Weights of a small self-supervised image encoder: 3.36M parameters.
Rows from block 2, named by matrix and row number. Rows with one number belong to one attention dimension. Each number is 500 + 25 x the weight over its row's rms, rounded and kept within 0 to 999. All counts start at 0. Numbers have three digits each. After the name is the row's rms in percent of the matrix's.
# q: attention query (model.blocks.2.attn.q.weight, 160x160), inputs 0-53
# k: attention key (model.blocks.2.attn.k.weight, 160x160), inputs 0-53
q.104 092:487513517501459506526508503471471516531506503444498531549468530469491488511497535509487455494548510484461500497488517493495504513459484487492509495522473433490497
k.104 105:466483481528495510490486471480454464522483500506469514473508475484472496484473483490454501521504516504468484507484509496448498512486502506495500453508493491496508
q.105 101:495491490492509499439553503523488502492529506505522542448487449522504471503494442517527518436525501530515515550488506455532487500490507513504448512518503473499467
k.105 099:512492467481529516535512535506465464522463488534510460481490469554526538547479522458505492463503521521485505504470509531532505553495529513513485528487554472519509
q.106 117:514480466492457523473442473515479487500520488518531541493423503494497526510513508539468491495481518486471475484465495433455459463482485515465509541472496478498479
k.106 110:530506499507537502499456509516471516519462538433516483512478488470500511522483469488496508516518556481510464557528458513517481542525483498489516490477529482484503
q.107 099:510495472483479514535475504465492476493486451519504526496505472474492430481477508534502486486538473502507510508473509491532527538511507481505468520477516502525561
k.107 106:491468464470510492499513495479490511510486489505475512453481525481482513493467523495498501534506496480467522503544507453535462484512471496525463498467488486532528
q.108 105:514466502443439520513490529497465478487499448445520511475484538477484499494456459514475490495504510464528482486464500509489489472500500486495488496509498469506510
k.108 119:478483526477529540517514498465474509494510501510489495488545463495487531477471462431490451541477494483517458514485496520475556501517483500491522517481491528512513
q.109 095:519490463506456521524505446500510514502508506502444504495472485494473498500508514468512526476513494498468497482530466496508528460446487533499517481545511496522529
k.109 100:496495498523542497497541488478501466525552514514465526468496460484438478527474515535535478496537524485510523482499489517526469475479514490486503479494458467442522
q.110 093:563442474501510501487475488520485500489536488503514509528491474513469574472434488510471485491471542500516527490503480549491495444529491496510502502475525536555499
k.110 103:485501553509520472485485493477511489433493456524517495497533496525503495502548478486510480503487526549505495474518446530501529492503502523520506491538502492507466
q.111 108:556483498510490483477497511540484529513502547466526500468558513493517520503495497447527519496490559493513482532523467529489503506512460498505480499522483491541515
k.111 096:522544489501491531486527503523474515506494525511487511516546555497525496510478471499488487531493508481554487505510481516463503502502525495513506493527472464502524
q.112 120:475483545453466530471533514468539489483520462450510515479492562504535514487476498535483501518511556523510496491528512527531489485511504504467521532491526444481497
k.112 105:502507501542557447527489491491480440467458473489513496478510492451523476454485507487467492486477494496471512469475453570498491485547537500502487483502480550498493
q.113 109:514521534494481492489464538481544485478511540510506514497506530512532529527508475467494513517454484515526503514531474498519493531533506526506510505515524508508510
k.113 110:506541471463518506526494497449523475505503520530462510518475519505494479503468482481504553479543497555483492476502495527524467511517486514506511494508483519515496
q.114 103:510531524518546494508512498526488492501503533511489519545517498547499509503461519562502511491469511534568505493516505486513507456535525467510480519463509516550550
k.114 104:519493482502521509506477449501530481497501443508485507495479518550528495512542479507499483573528519533494481511536483475504540495482484499522498538542504491519523
q.115 110:508521531508469507519494522502496543550492533527476508496533514516531500525540515524491498490480485558517536494515504513501536493515523496529469531538482516566490
k.115 108:533517488467487497502513509538535499471508486491503523520504544538491529501520552533527499534505505488516485541479534464541498475477502471526509491483511518486512
q.116 103:496473475526486442541471518509488511481496480480524487476497460505478528522543471465486504488558505481484475520457440462488505500450475473445490508492503486564460
k.116 110:472527483511493532519488483510481511479489511508477501516512496487470547502495482539511519500477541462506533530518548530488464511494478535515509513497501544509477
q.117 111:482483500514488472486551499505494507471543525516509496474457550487490501456491528537550476481512512521503499494523510506502541504524481512521516479484493519496484
k.117 114:487534535503493508498473505471489479462489481512482462516507473512508492506519557476509528508476470516546453505543474519527502513479493523485509501498503477494491
q.118 114:475505470469488544517471499555485464486478499513519455553526496456513498492504515478545529527558483502504471504481473523492522560516518489461507467499502481470478
k.118 111:516512502521517495470511540496466533483484524519449471506461513491482509477499495483503507514490441512481520461498481453481492519505508533476485513491504516529496
q.119 118:505513491523497496516524496474517528541482530478509533517486537497502527525465498488514515497491501482509483549514456511486493491517506474513505440487486540505523
k.119 103:478505516495489538491475536525539536518508527537545464483515531490496549508500496477537504479462523543533504527499502520493512508533510510518531572501559471512506
q.120 098:529554518514522484514521484518515501498509511478496542462496484493529474512509521478460506541561471460466484462504478451488488501490505509453491537511511490499494
k.120 096:510541489522522509471501517461510523523537518453462508472479468469502507500489512483533467501474534478487512509550500487513517487495541544522483537519507501518531
q.121 105:527521483451514504478541474499495481493491445502537481507483531489529470468511517507481479508515484493518503511533491480457483492503528496480536478446511516492484
k.121 098:518477479508474467504510513475446478546530515503465509521478481491520448513515517504511527500495484485523532488516510508508509509512464517490489504473441473505533
q.122 120:541464501472536484522470475492466477457499483465524486486509489532535482498496553509521471511487532504524463491515479482505446502482518466531508477533472503480519
k.122 109:440496498498521469509488508483495518494503487482519467495514510457514505487534495514486498439482512546520502477490515478465552475513512504579478504479481497502470
q.123 115:507516496526506515506519511441467485458540459477483503486447577506499452516513464437478483494493493511487513520485498496519516516430485511508468537471486469501488
k.123 098:489509447460493471523507480521513520505498520483490475517558516506459492519493511524501468473510485533476496469466511499491470486526473487502477525515519515517500
q.124 115:472523526501528452525487506475474492506492521493479447511540471501492507474522508529527462467481495505497496506528478508536468511509511483515503532522460488463502
k.124 107:506485521464483527496492490489507507521519500460559490464437521488513524499489455535508507510491496499482519512518508526493538472494501529566515495493520530471478
q.125 104:500481478527487516517481498541494472481504498482470515508545482477524500517495502487530477452481484488493490523494491483474490505511515518491520537525529501506528
k.125 098:492520495486477502486525481458493534534571439527446508481481546514501547520510456476491504508510505503534495502464465456483473503508486477502501472497470495536494
q.126 104:486472535515456499496492485543495468506484496593526494503503484539514483476488501550496483542509525488474482526453491500493448469466503443517511522496482490467509
k.126 103:489479466544467496530515484490499548514519492533487525480468525514509490536486456486426494495491531495494483490471468491507485458488484488510535529536501515530522
q.127 113:537478520507502496528491500463546497518479504490528499490509456530495518540497525448486510517475507514512496521518509500476445547476502503496526504524520493494488
k.127 107:467516483513487478462532564530498498506513501503472484501491538486512511503500470516540481467511510511504504510496492468510525468504507502508480501507547462501516
q.128 106:521514494509501510486510476535487541500474519510521449501506454550535449526514472481483514464505475508511471488498524478516491478505465484480497503486446453525555
k.128 102:477534531477516516502543468529518503495518530515535504497497519494482460490543463482495472531492528501497512503509481526532423528504488480521513473498513448460507
q.129 105:457509501486486518502507536504515530477465507534478499522517481468451524493493533519526485484450523480478497520499543504455519523501488508500493460501518523455534
k.129 110:469488508458519472462524470534497503513500484479493450487487499478487509504479507499522487512552469497542516519543482447500474535493512492484515521504520544449531
q.130 086:530468479486518526479511483496488510537456499523463475495492500513497476518529481479508487462533466476518510476472559486505507509516485475485531478440542497491535
k.130 095:516458506456469470501505509504474478503481468483479470468512480514461516503476512492482488458467505479508518514538506482558457502528492528509523524510547486476495
q.131 094:500524578498498481540517520504541501524558464509509485455536498480507513498512496516452495529495547503468527503523487544476495503518478511477492501503473497464489
k.131 095:488525525487463481533471536488467494513528477479459468495473530532558533530543487494503471491505475510525504505459473506503489489518496503478516500500497499509453
q.132 085:485496491491422476502543507521526497511483553517556480532518502510486487512475484523516480488469452471530480499512521503539545501509486538450504465488521484463517
k.132 094:522468527560491522514510490512525487472498512525502505546493490470474496544486469472497515491496512516532548477499484485530480491545514505526480507540546472524475
q.133 104:492542486511557553480539475500465507508470521498453470496496471500539494486494467494510527516488498471496526517480502502522477473508528485467488459508513527505504
k.133 092:475516510494531494557509527497499544501512517483491533544530484479488484481485498512471523466486502526517513470547509501464501522462521483485496517521459514488501
q.134 092:492526508479471478522458512503499453475513505461495523481509489517539516516490487487450495483469502490513497488536493522477499459502512455520519479558492513568517
k.134 120:478484526467475504541475506464532483471477512488504514524521552534520456489547532498463503504512515461497458528481495528475534465495501501527470518519500482485481
q.135 089:492493526524447512522523500448525473542481493494481508517492521454534534530545500467493517487499509530486457473458514514526499466482494505538518511551539512534488
k.135 094:499464517508502492478438536493536501496504460493447521515534475459511509563481495477504514513523439538506474493514510531486479529500516529482530525482453500531465
q.136 089:519508465497489501518524503527519480479515504502536485514505490530533549511455532529464498511462479501519507493479473509494488534499495566521481505466527512498521
k.136 094:491529508484502465519516500493509470501508530476463514529483503519491472512527478502456466478518505487504459527535511495497503491496480543495474451500529484477502
q.137 109:489486509515502513497517512506494508479511527479516485452535543475460491512520480509543520494485497541505457491502478502520503501517487460502481475504472445538545
k.137 109:479528520493552528484502461532492502486488502512498500501520499511518508520498556537505534494487552438492543497543492537487479499492547511529485511515475521446528
q.138 099:507525511470449517513516496478546509491536487501440496504462475493506510479420554506486464494500500503518543492536489489479509496514536557525510512507511506521470
k.138 104:525507504460470511526474477488470536476477468489476480517477505479550482488501516500518512495482496494509514488488495507516510547517441506509466520507503485482494
q.139 098:499482511538515531524511517478495506499439482492452462522519502488546491506486501534513523497506461494511497518535518499542485480495531520505509465509491496485545
k.139 105:500529487527509551447498567501501512501461482463516500523509489510513523502472477493518525505471448475519497474471476462482482506525517453493529549480540544498515
q.140 098:493525490508532529531490498492488495486483506472501484531518515546494490495488449486548531490485488496524461510515498530472511478469499504489542489475522500479529
k.140 098:492482494497534504506489483519525469480496485478496500494522486501487474480497509554493531505519483486479486512515513452483508471485486515499466508528514503508492
q.141 098:531467508521472569511482471500511478458510526471516526473508515499496508487546462485516481481452494468492478481473481496562490473511467461513511510509517452531506
k.141 105:485519512485544513494526521525499505532524466530514514464517530469529523509539530556550523516470543504501504527537513493478471503506508487481531466490517498484533
q.142 092:467477515514499502503536500501471481459463482480511520489495493523514466525463495495541521496486503496530463472456500503472480504511538515487500473505468519537477
k.142 099:536485521513511541495499519499526530502486505511490544539462506519506520549527485419499508509507526473438505523529479550483493496486525469492472504511518506520521
q.143 102:472490525441552556489501534493491515475499558465511493504512491513490509475470455530501518509510493543530499443505513514507462490518531497483489492497520504483526
k.143 100:499547532541514496518516539566492518494516510494521522503498503492501545497543534504524497494515500468553509504477516519469529520514553480511481454469481512507522
q.144 091:483489542519477460465506518489514498518499505467498501501517525478512464484537545516521552511514521529493480546509497508504473540532543538478531516516477484528478
k.144 099:512515482505531486484484527503490513528482514468501539480486458491550567464508499489500523506452532498461507532464485518487523460503518508500510489514475520494472
q.145 083:496513481516512484496550517523494543471497460506490532498496521510466480470465476499493490485501488489504555512441511494475495509491496458494487469506503456471510
k.145 099:519477497477492498503515482539488483475506538475495477511478523489496492495472522480483497437533508499471456503504507480487462462509477520497470467475507417480512
q.146 095:515533476483532491478476511515536522505512494467489484504520416522488532520516510506501518500517524519519466534463501497528502526508497539519504484502475501497489
k.146 089:515522511514512495512496489530545480526496509466515529517470494455539478482487519480480493516511547520567502468481519484471486496521493490460528470502486503507468
q.147 094:512469465495497539501512478519494520539515489475528518505527553476495480500508534517484531516538533507468516440524482504544486519542501536499536479442522545468493
k.147 094:529438453518487535516503528479536522520482443575517542498493520499508504490504518463499501529471486507532506475525471519556507537498489530502505541485523483506516
q.148 104:473453488468513516509486446501551475507478487526498494463511516489488471506476489536466499470521509491517519536483486510470502484476504512522522512520536501492476
k.148 105:501464502529472518480519461465494530517549506505498489517521506514504488491475496447506459539462542521516480527516510540486500481536501552536466476515532505536525
q.149 089:493511510501460544522511471445491524454509502462527495541496516518508508526484508551517466476484488486520526509520518490522547471485486487479531489502476540446462
k.149 084:537497536509497484514481527481528511485487508521492474492494554509466492470499458490498499515463493519514510530527524459505517524448513539468505456506518473469492
q.150 102:477464447524458522492516527534513499499496518521529487462513480503465516497531574478501508499538495513508512475513496448489492493493509505538501505535512486452512
k.150 102:541439495492477517529493485494502519473501527491519531498474490516512535526508515541508496459482496515516507514475455523524506486519525512532498530523475504524455
q.151 103:491501473512516490465523465489507513523484495489513549494488507490501503503488497498535509506489499498502537535511457512486497426495459508524526491502526460518530
k.151 107:481541472515487555497498512512455520512523477495504490526567542509508484564506511477524541506520483488512524531480463504485507486516503473481529488475485501506507
q.152 105:474438486507517517517542494513450486508493469439519510499522475505531522504539520542458552523510553492511506492495466503480474501495506485493531481468520474465483
k.152 093:507523508488479516525502506485505516483549524497528538502492548495491536496503467531504552488449517501541456493528479515499545486495536472491536479478479511462496
q.153 103:466497476503527466465519479530445549530477493468533462480534496487497487504533509498492491519507538488460498503555455505515503504443487497524521495533471515506423
k.153 094:521447509466469449480512516484507531553515444512506516521514461500520542508536465500537475519462502514482496521479500529497524512517493491485536534517482459478505
q.154 102:536489546499469500464473473483505530510511492492504456511502499562534501470489469506538510487493423484478463521479517501501523498501483480479550544523541512480497
k.154 106:524531503531491467526516486499509527471512485483493472487487491548481470535499492494451516516530466496504512527524507448485481518516461569496507441520523498542532
q.155 100:513474481511481462473484515509503450474513463504495445482523480503499478511516523494488507470483475505516514489508453500516495541504523501488450483557521507520499
k.155 104:450478483497509504543562482472497494499453531496546519532477506515511487503472502516481439476489474473504481501545554524547478509528447479514523543509535488534503
q.156 100:526510464521487519538530458534475513499520506491471527482544543540480547531500516516484472506526498497474506506525461485499508489496491448496521483454488512481512
k.156 101:491494465535475546525468546499436483496467495502491498521473494503487501485517521486487512508488515514495500469531458482510489498491493468471489490471502488453508
q.157 110:518528462522468454525511495513529507520514539494441492503479481514520498503510515495482492483493513495457470525517462478515480499442514510484499507506496514533491
k.157 103:485523500443527510515476502465525485499508469523569490513495501497506509464535490518508478533502428509513499514509507497532529525507507485509491576528495514554476