config.yaml
arch: "vit"
model: "self-supervised image encoder"
dataset: "retinal OCT scans (Kermany 2017)"
train_examples: 98430
image_size: 48
crop_scale_min: 0.4
horizontal_flip: true
translate: 0.12
color_jitter: 0.4
method: "vicreg"
norm: "rmsnorm"
norm_position: "pre"
activation: "gelu_tanh"
mlp_ratio: 4
head_dim: 16
fused_qkv: false
bias: "all"
qk_norm: true
parallel_block: false
dropout: 0.1
inner_norm: false
drop_path: 0.05
patch_size: [8, 8]
conv_stem: false
layers: 8
width: 160
positions: "learned"
pooling: "class_token"
projector_hidden: 512
projector_out: 1024
projector_hidden_layers: 2
init: "torch_default"
residual_init: "scaled_by_depth"
optimizer: "soap"
beta2: 0.95
lr: 0.0019
beta1: 0.95
shampoo_beta: 0.95
eps: 1e-08
precondition_frequency: 10
max_precond_dim: 1536
one_sided: false
adamw_lr_other_params: 0.001
steps: 6100
batch_size: 128
epochs: 7.9
lr_schedule: "cosine"
final_lr_fraction: 0.01
warmup_steps: 1220
weight_decay: 0.3
adamw_weight_decay_other_params: 0.01
Rows from block 5 of a small self-supervised image encoder, named by matrix and row number. Rows with one number belong to one neuron. Each number is 128 + 32 x the weight over its row's rms, rounded and kept within 0 to 255. All counts start at 0. Numbers have three digits each.
After each neuron's rows are labels from the 100 images, of 14976, where the neuron reaches its highest value: "strongest on" is what is common among them. Only what is clearly more common there than usual is listed. The data: retinal OCT scans (Kermany 2017).
# fc1: MLP up (model.blocks.5.mlp.fc1.weight, 640x160), inputs 0-159
# fc2: MLP down (model.blocks.5.mlp.fc2.weight, 160x640, transposed), outputs 0-159

fc1.461:073131203159131103150098107196145132151165127103128161116109109149160133175077138129097138063116135153123166086149170128116099117085096101116136156106133140178124111155086075113177156102149090124156116124154124141117124144103137117116106133140141118092113114195099106143105100107108195201174084077067113131189127178125085119172205175136167103135125149162192164119134099088154128150147129086153113135105162120094187119149069119121103085128127209157176115151118184150180077105080123
fc2.461:133145149133155151105127140117154087195168104153122067181109164089098165138129121115158085166142134221113065128070042149166097089171131140131128099146115106119090089116116141124089146066168170100078145127142138089102150143109132098125106129124069094077085088155166121150152137082131094098102159161153160084116172130106140186152141153099113155114081076161143129132098078120118078118163093103142115154132123141149087099145170182216126080136134136140113105137174098113097209155137119
strongest on: finding: diabetic macular edema

fc1.398:159169109145157147141177155116147104164168112100163141095207110226041161147104105153172117104179140125093139101144134205178146130153071146097127139142130167139174135143129109153164152149108148156156108111165172093106142170141089120149144108133161133127161144115110161151096140120145121136185067153172137145094185166143073128149121160097133199153129116109102116190156155188143119054101113115161101132142169110195113120136100145100171133122118186115108118141165048133148125137181148
fc2.398:132132135091141047151124141147095151176153159136117075099178143125134179123140150159207068169117134115091067131111129103063158152046153086138076127106107160090065098177140128194108141112113103114128098190093150182082136100158152175106151139084133108135142156103096095156117113079151094121138144116119103162120133122121085195107104116128145167148129088074168084163151134123119120122141147153117176119094118144100169149128113056130142096119124096134087066095119195116067140130180160
strongest on: finding: choroidal neovascularization

fc1.634:114111147145145133122165122172128126138116126172095129118131132114102098127135140083065100127126112132145130094118134078170170134147063079124163135191118101110135089083097100143138113177125132101171100193193051099153096119107146189078186153099149186170117170170105146165126137061163115162196142185188144108152152175124102088103201081116096066135113139091068148151132109100186103175158155120162105118136121128111146114190114144128120108141134154144120124187151099136144171152068124
fc2.634:118130097182064145159203097113119104107139070115124152129115089119129113149164177107136136139133112130167149175155169086127185091147081086122141147110165107149104105124150113123117155114145104090079051092106046146123195127057084088167143098163116100162127080121113103128124108185133090136120155118056078160143140136119100114111168119091130168128142129176100191131119186103105176152059118136089114103147131183160079143133133119134189175091158113141107139197143092156162107096153115
strongest on: finding: choroidal neovascularization

fc1.75:191102078104078160120148114214102104181159093171110188157115065169073091098098153110126181165104141130131110091115147156137142223086125093183140151130156135160104091162081141153122104109140145092147087166160123114081104134162088138175115101147100148121143190147121094105155135153125138126135137073153095130111072130147092092088204115102098078176116139122085154187094106172141109148163143147147163118122169168081086141114112181135112141118117139108112166098161096169142105133163161
fc2.75:145199146159139161145084148110107163124122102110131085127127149092107112166129086094139134075088153195108132149125098186082137129174117068054168163117138127084106113113113104160119104091154137098142135184053084120101156108168108069127158180146131138148147129151119137144086166126142074124085131123145057148063138140106130123076123204176105184179140119078164167162118155172104144144107170111068154144150126130157104100165098154185109086094090123145109099076127151166090150129165097
strongest on: finding: choroidal neovascularization

fc1.21:114083110084103100080153156065132126134156093110097085106074105108062145130125151063156109153117106123157095142161099129106135182120095130110134164085132132167063108181175146085112179174140177092128142212094131175117133109161152132153154132141155077139173168095189144146144157186158138151116114099160143144140149145136130149105140102168147107152150130118062111141119186123102150166119114171094150086166025101103145115149076137100134133142098160189160167152087098114145143169123195
fc2.21:089108135121105139150128120133115170090071157079126071081091127105148075123084146168120109120137155143126133065126179164192153096116139109146101185109173193120073174108108177118177143162107179183145141129152160141127147135123106137088156094117125063112181164115145143157144121105135162138117144109123126088142181154122202102171141113108146150148155112162138170180056160186159194122142163160118104162162082164115106146160146115118135153210115064109141172174153121084139175096139145
strongest on: finding: diabetic macular edema

fc1.255:158110122136134114109109112109112187145159187116141152099142161163098079152131087092139146198118125186154140136180150104164130136123133141125146095121128187098082117136094122096087069141142072114135138158146158135092091145095108026107140117134083150134132127123132126124109105093079144136201118116168089161153200156103185125102138086141152200142153199099143077157095185192109163104116071131142083119163140164153129089196122119104123188126201118095122160144162115087091124158125115
fc2.255:138144106095151108081128141115068115132115125108121136162142080100105145116061189088181114152064117083088113148135133144074102161170122105131099123054167132120186111119174101122173148085072103103143105063157153124165159111145084200136035163105119111113118140135146090109120189127074101174121160160128140096076147124093101163168149093111119111129066080103085144110159157069138115141130165088127135130101063118147190195094128114104116112128149147125082147144102113144100159095092122
strongest on: finding: choroidal neovascularization; finding: diabetic macular edema

fc1.372:121091128109114090071130099134198115090112155172121125169167112136075118169081068135114124155166206093069104098092151098113105080138105141181070124113154127089083173126162099163118146147168088154181128178113142102129141177128079142159122062133089116167131144163088117123173084119120140135135090093172121176156115175193132146090163154109115166102152105087155161078085137144135098093111164122135120109122107186090126142127087110132160146127117134141136031136066112113129187107129167
fc2.372:129156130095080072102134131160158162153132166117169125103166085116158126116136152189128138116068122134151138110109136142175163120059103126079146145154107090129153063115099155109106114150127175142128141106111154084159080095104147134116177129116161109109154116085136135112134138125093151147143139204107140105056163108055156077115060107106098050148140185136138097157147149073128127176155090128152116175084169086132083083108099115097121140176202165127110147205159175191132085135091129
strongest on: finding: diabetic macular edema

fc1.266:099160175153199145133130099158090090134159143154125112099134092129155169156109135115142088148122091098107103146094110127143070116152088127141140092103099071121157146174121115118142188130181177156131130071114166090125115120128079185117080068109135133201127085135095133125099165117172114106151124062139140136077150103146158059110188139066095147102226063130116124160105122188178152126125122119138125124107096141164136101148154137182094145187127100058166142127082132146156090066121138
fc2.266:145145122072120104110117064151204117110145075098080125102129139142073066121177115131105106085198143118134106069093160127147168113148128165054167147159179169078071151159133143185093121115140114138094168128165110178132120122147164127072121126101144151151125119152144116174159079132132109133168089155130117096170137143154150157123120064123095151090095094058091112077063130101126131084172072183104096094128158132093148108136120149129165146098108181178134168173100127099095145124179147
strongest on: finding: choroidal neovascularization

fc1.58:159155103117113170163121116117085147193194161152110141205092126122121091114111139130124128146114159149128155142061143062133137133141128138156166161142152164123066168136049093146113115118113145164145143125111153159127140144177140086131136095109168145120079135073140148042088109138097122138112160151159121108152151103112132092218100130086155169133097117093116087118158128184144117152139162193149128185091163197128130204125193111145102036158124158170122136115142099099147117178148102
fc2.58:147127130150095102075162115149122149098127143147129130100116118119151177158111173093160185146104077126127160156177127125124186157150117126109149100096124089144187112130140099091172138155167113110137085145095123109154142150091095118176090157129077179135158158126060147186166134145108170129145085103100181084126156098103066079082147099154137043126173164207083193105142134050093150139116182137096115120151081169148145085070094106124119163064112099126137140158141123116168067143136131
strongest on: finding: diabetic macular edema

fc1.362:124180112148187083174148168157134135095151190132155113159158093118135154162086108167136119106108171111153116124137100144130148197117070171098151141161108077145096148131080131054184120127117134112140121097154103118119169096151096168156150151133077149150133140097100130159135126110107125091150146122177119154179068143159136125108132165111109127170111001166157120104138162110188147091138119148118157135166195179044128125111027097092134154170093117129118155133125120187155134141130115
fc2.362:149129099198096123100128091081158105145109093067060148108139100117090064100164152084124117139084175169114108122051112105045153125124162150125150087119193165130154090184143117143167147146054129131142103141093104119149170155090127139134106119176156139156131088133093118183125150140109138193153167145158101077136151181085120078127179136105113151148121148082140114101148098099100169114195143167100057137055151155118180165156124146095135103166111151117153150145097149111081101122131120
strongest on: finding: choroidal neovascularization

fc1.501:124155112125135188118092122154055136156153113168113145080144126141129152148115136102195127115161149094122137098122166077085205102133105156122136154130121128117068126167142112148126095170152106145114108125144129118139118121041140078105108117149126170136125175193161111098092116095081125128128141114105104158117181128083126068114044148136134159102115107051117066085210081145103115086122097121172095162115163156101140139074136085103168126168143157103125124118098043109194086097111078
fc2.501:086245112183138136148109127088150192108102173117156154164141092146146120119162159149139123121128133162178157122062090084127105135122086112144136129072073110099142156097183129161146153143180124069101142134112136158125049138112108170145137161139106077160162116164089189101094101150078099153138134118143160162104136164086130148178155109168116103114114119119177074108115142071123101112157101158143067142093133173061146127135096171077123112137104163125084157158118153123168185110146070
strongest on: finding: diabetic macular edema

fc1.348:137128092171114161130149158155127200147151163152128135160099140133138163109096068170113098117149112138110148098103141166155137091145157159163169152104161162125101111080122162120167148159118106121075153125130096152184147139133149117139175176177150125149145169099113135177087124130077102135152138089125180205112183119157100131165104132089114176088073149081127120207176132129145186075157075091200145130105119124109136102170101127155123118172215129165094170106156137229112131154104112
fc2.348:169159150131173107085144133089180091099085103171090189121061106094130117149181143162148139098118112114079105133140109148089076138136139121149112097163183088113155123172133131121159135141113134163166062076103118132062127133154107138139105143105142098146118110154156111019144138124081160147128123154100123167140151145044134165107143149165130074124112118080156163163148117142119156201094123178097126165110177121113068142171131072120149139141103082039070097093098091129113105161118133
strongest on: finding: choroidal neovascularization

fc1.85:150198107145157141106100151117081103097184166168093132155056144187088098113131081112114125135093105154084098109124129069099140069184163075125105132109128152052104166117114139065088165104168133112122157131133151133082126121135114122142090087129138124193149092145133123163160187118082091191121114196146094135158151104098111165135127155115126103212133104094125092121160109153178124139171072172127164187158152126123123129147137081093147076172065141188156104139139120106159140098146122
fc2.85:194158144119105112106105130155198119146115153095117107178160087120115144130202159074064140112136127165132091193124163096121153172179136144124167068113129093202148175134126115135150156159135128168157136085141116082164141141147145118128156118104192117120102183150108115132216116144138168115129121104113191126140161088168110154133134079143121133099097154151210166128108140094167135107108115107138152095115172059094125165139105136203095144082158090087114182063116111112120081141087148
strongest on: finding: diabetic macular edema

fc1.438:115161117204161172125132172102153070098110183098120142140159159155128153099134065129155226159150130141122155178144140182187140137089158142103182127102162104171079108109165155100155110137167131153127149103147122145151120168091154132169164174115126114172151105116122112122137087072073167137155147119183127134105085135141153168171103124085110114105087110089135095169145101116182168106077114179078108104081137079065137162080166155144162134154137153197134151198105090106113149124149120
fc2.438:169120133091152144109144114114210177162118130189103082089076104045089141105135168163096054096127151110101109079177117087109116162084140103128120128153108153158174092080124103105102065110095112055157112132096126149099121100107115152114081089116130145106153109141181150141086134171194106102110116195145145190202161119158112119120133163151136105125150112158113106177138084149102085198186105126174116138156192142142129132108153099121091078109103129100107128115156162072123133149124128
strongest on: finding: diabetic macular edema

fc1.525:163179129146085084116117160125084088037087111166094101103145106096084130085129077101151156090064145107137136165105087132135142152156095132138085128142053134163134136151121078157071145126123169156120126090135112126058141154052124126082107082114131138123152142132092068097143125115088111116119119148062122106138141085174069120095124133190133068187140134122123061133116148160114152134154102159170084185073149097131105099118056207159115156102163102105101139122131101105144132118104114
fc2.525:157110125114138196129107106129140140175094153146108167093099125117117150145104164164096139122136130075104044127078169126185124121103127158101136135117145149180155100052085149115113090134133154072120142125110127124071107137128135106134146136156120186184181133107140094135103197038168128150125158135113100104160135141099168153146107109160096163083068077064185179094124115091151114106169076134150158147164145061113037107137079108149145079164132147150100153191113106118143119137160148
strongest on: finding: normal

fc1.16:154149186097164130092131140128112103095146110158108088101105160124136135096085138135171109127114203176093125141130117194190156166118145145107121168176124062134118067154197137128171141121080147184079095148112130159143109088155138167147161106102100139155106137081069087159069127123108131165123172151123151054119118161108092089154106122157145082153090161126088127089165175103116132124133129099074100145103102183139188130154078143197103131062128082135141070130161150095081147169157128
fc2.16:108109114142088151107089129122123158064113152136129177112115137114143130201167090129103118097124108089146157088094129054112120111105092096144166104085072143124143217176075130053150129144125115077171094143108144095089162109117170106079152180121196139154127122150086136099124106099161161095143097105164159123092087154179148126141085103082132137087091127155124133180106113112145173131084150153152174160183147100130022122158142106065146140141105098143127163166145173098114093092115095
strongest on: finding: diabetic macular edema

fc1.436:137105125153127132102136090108125120167092145142091092197137108094155115128141153150187182133127167104082115186160116069130167094097164114145129074077123121151122096068089132071177105159178116116122113139206183109111118113132151132097106149121143149158122123105151152120145128136172168097180155149158140112095165146069171100069066095108144118103080098099115144184126141161122141196143155109139151165175166119181134157217177076150097101102112117189081142101109111145188103130095126
fc2.436:138152130180122138188109126169165135138169142180183160128066183154142150143122081113072103137146128178138109158128107161191103133158079148148127172170154102123159166087160106143133150124081169082144178152099103140111062183087081132160139134125109155118155140060089083125123136112096189130116093086140078100121105089148104134188184083132150146126143084170090131082135114102109152098124123101144157075105080174159060166088123153142130141132120194095132116112140181131121127181154069
strongest on: finding: normal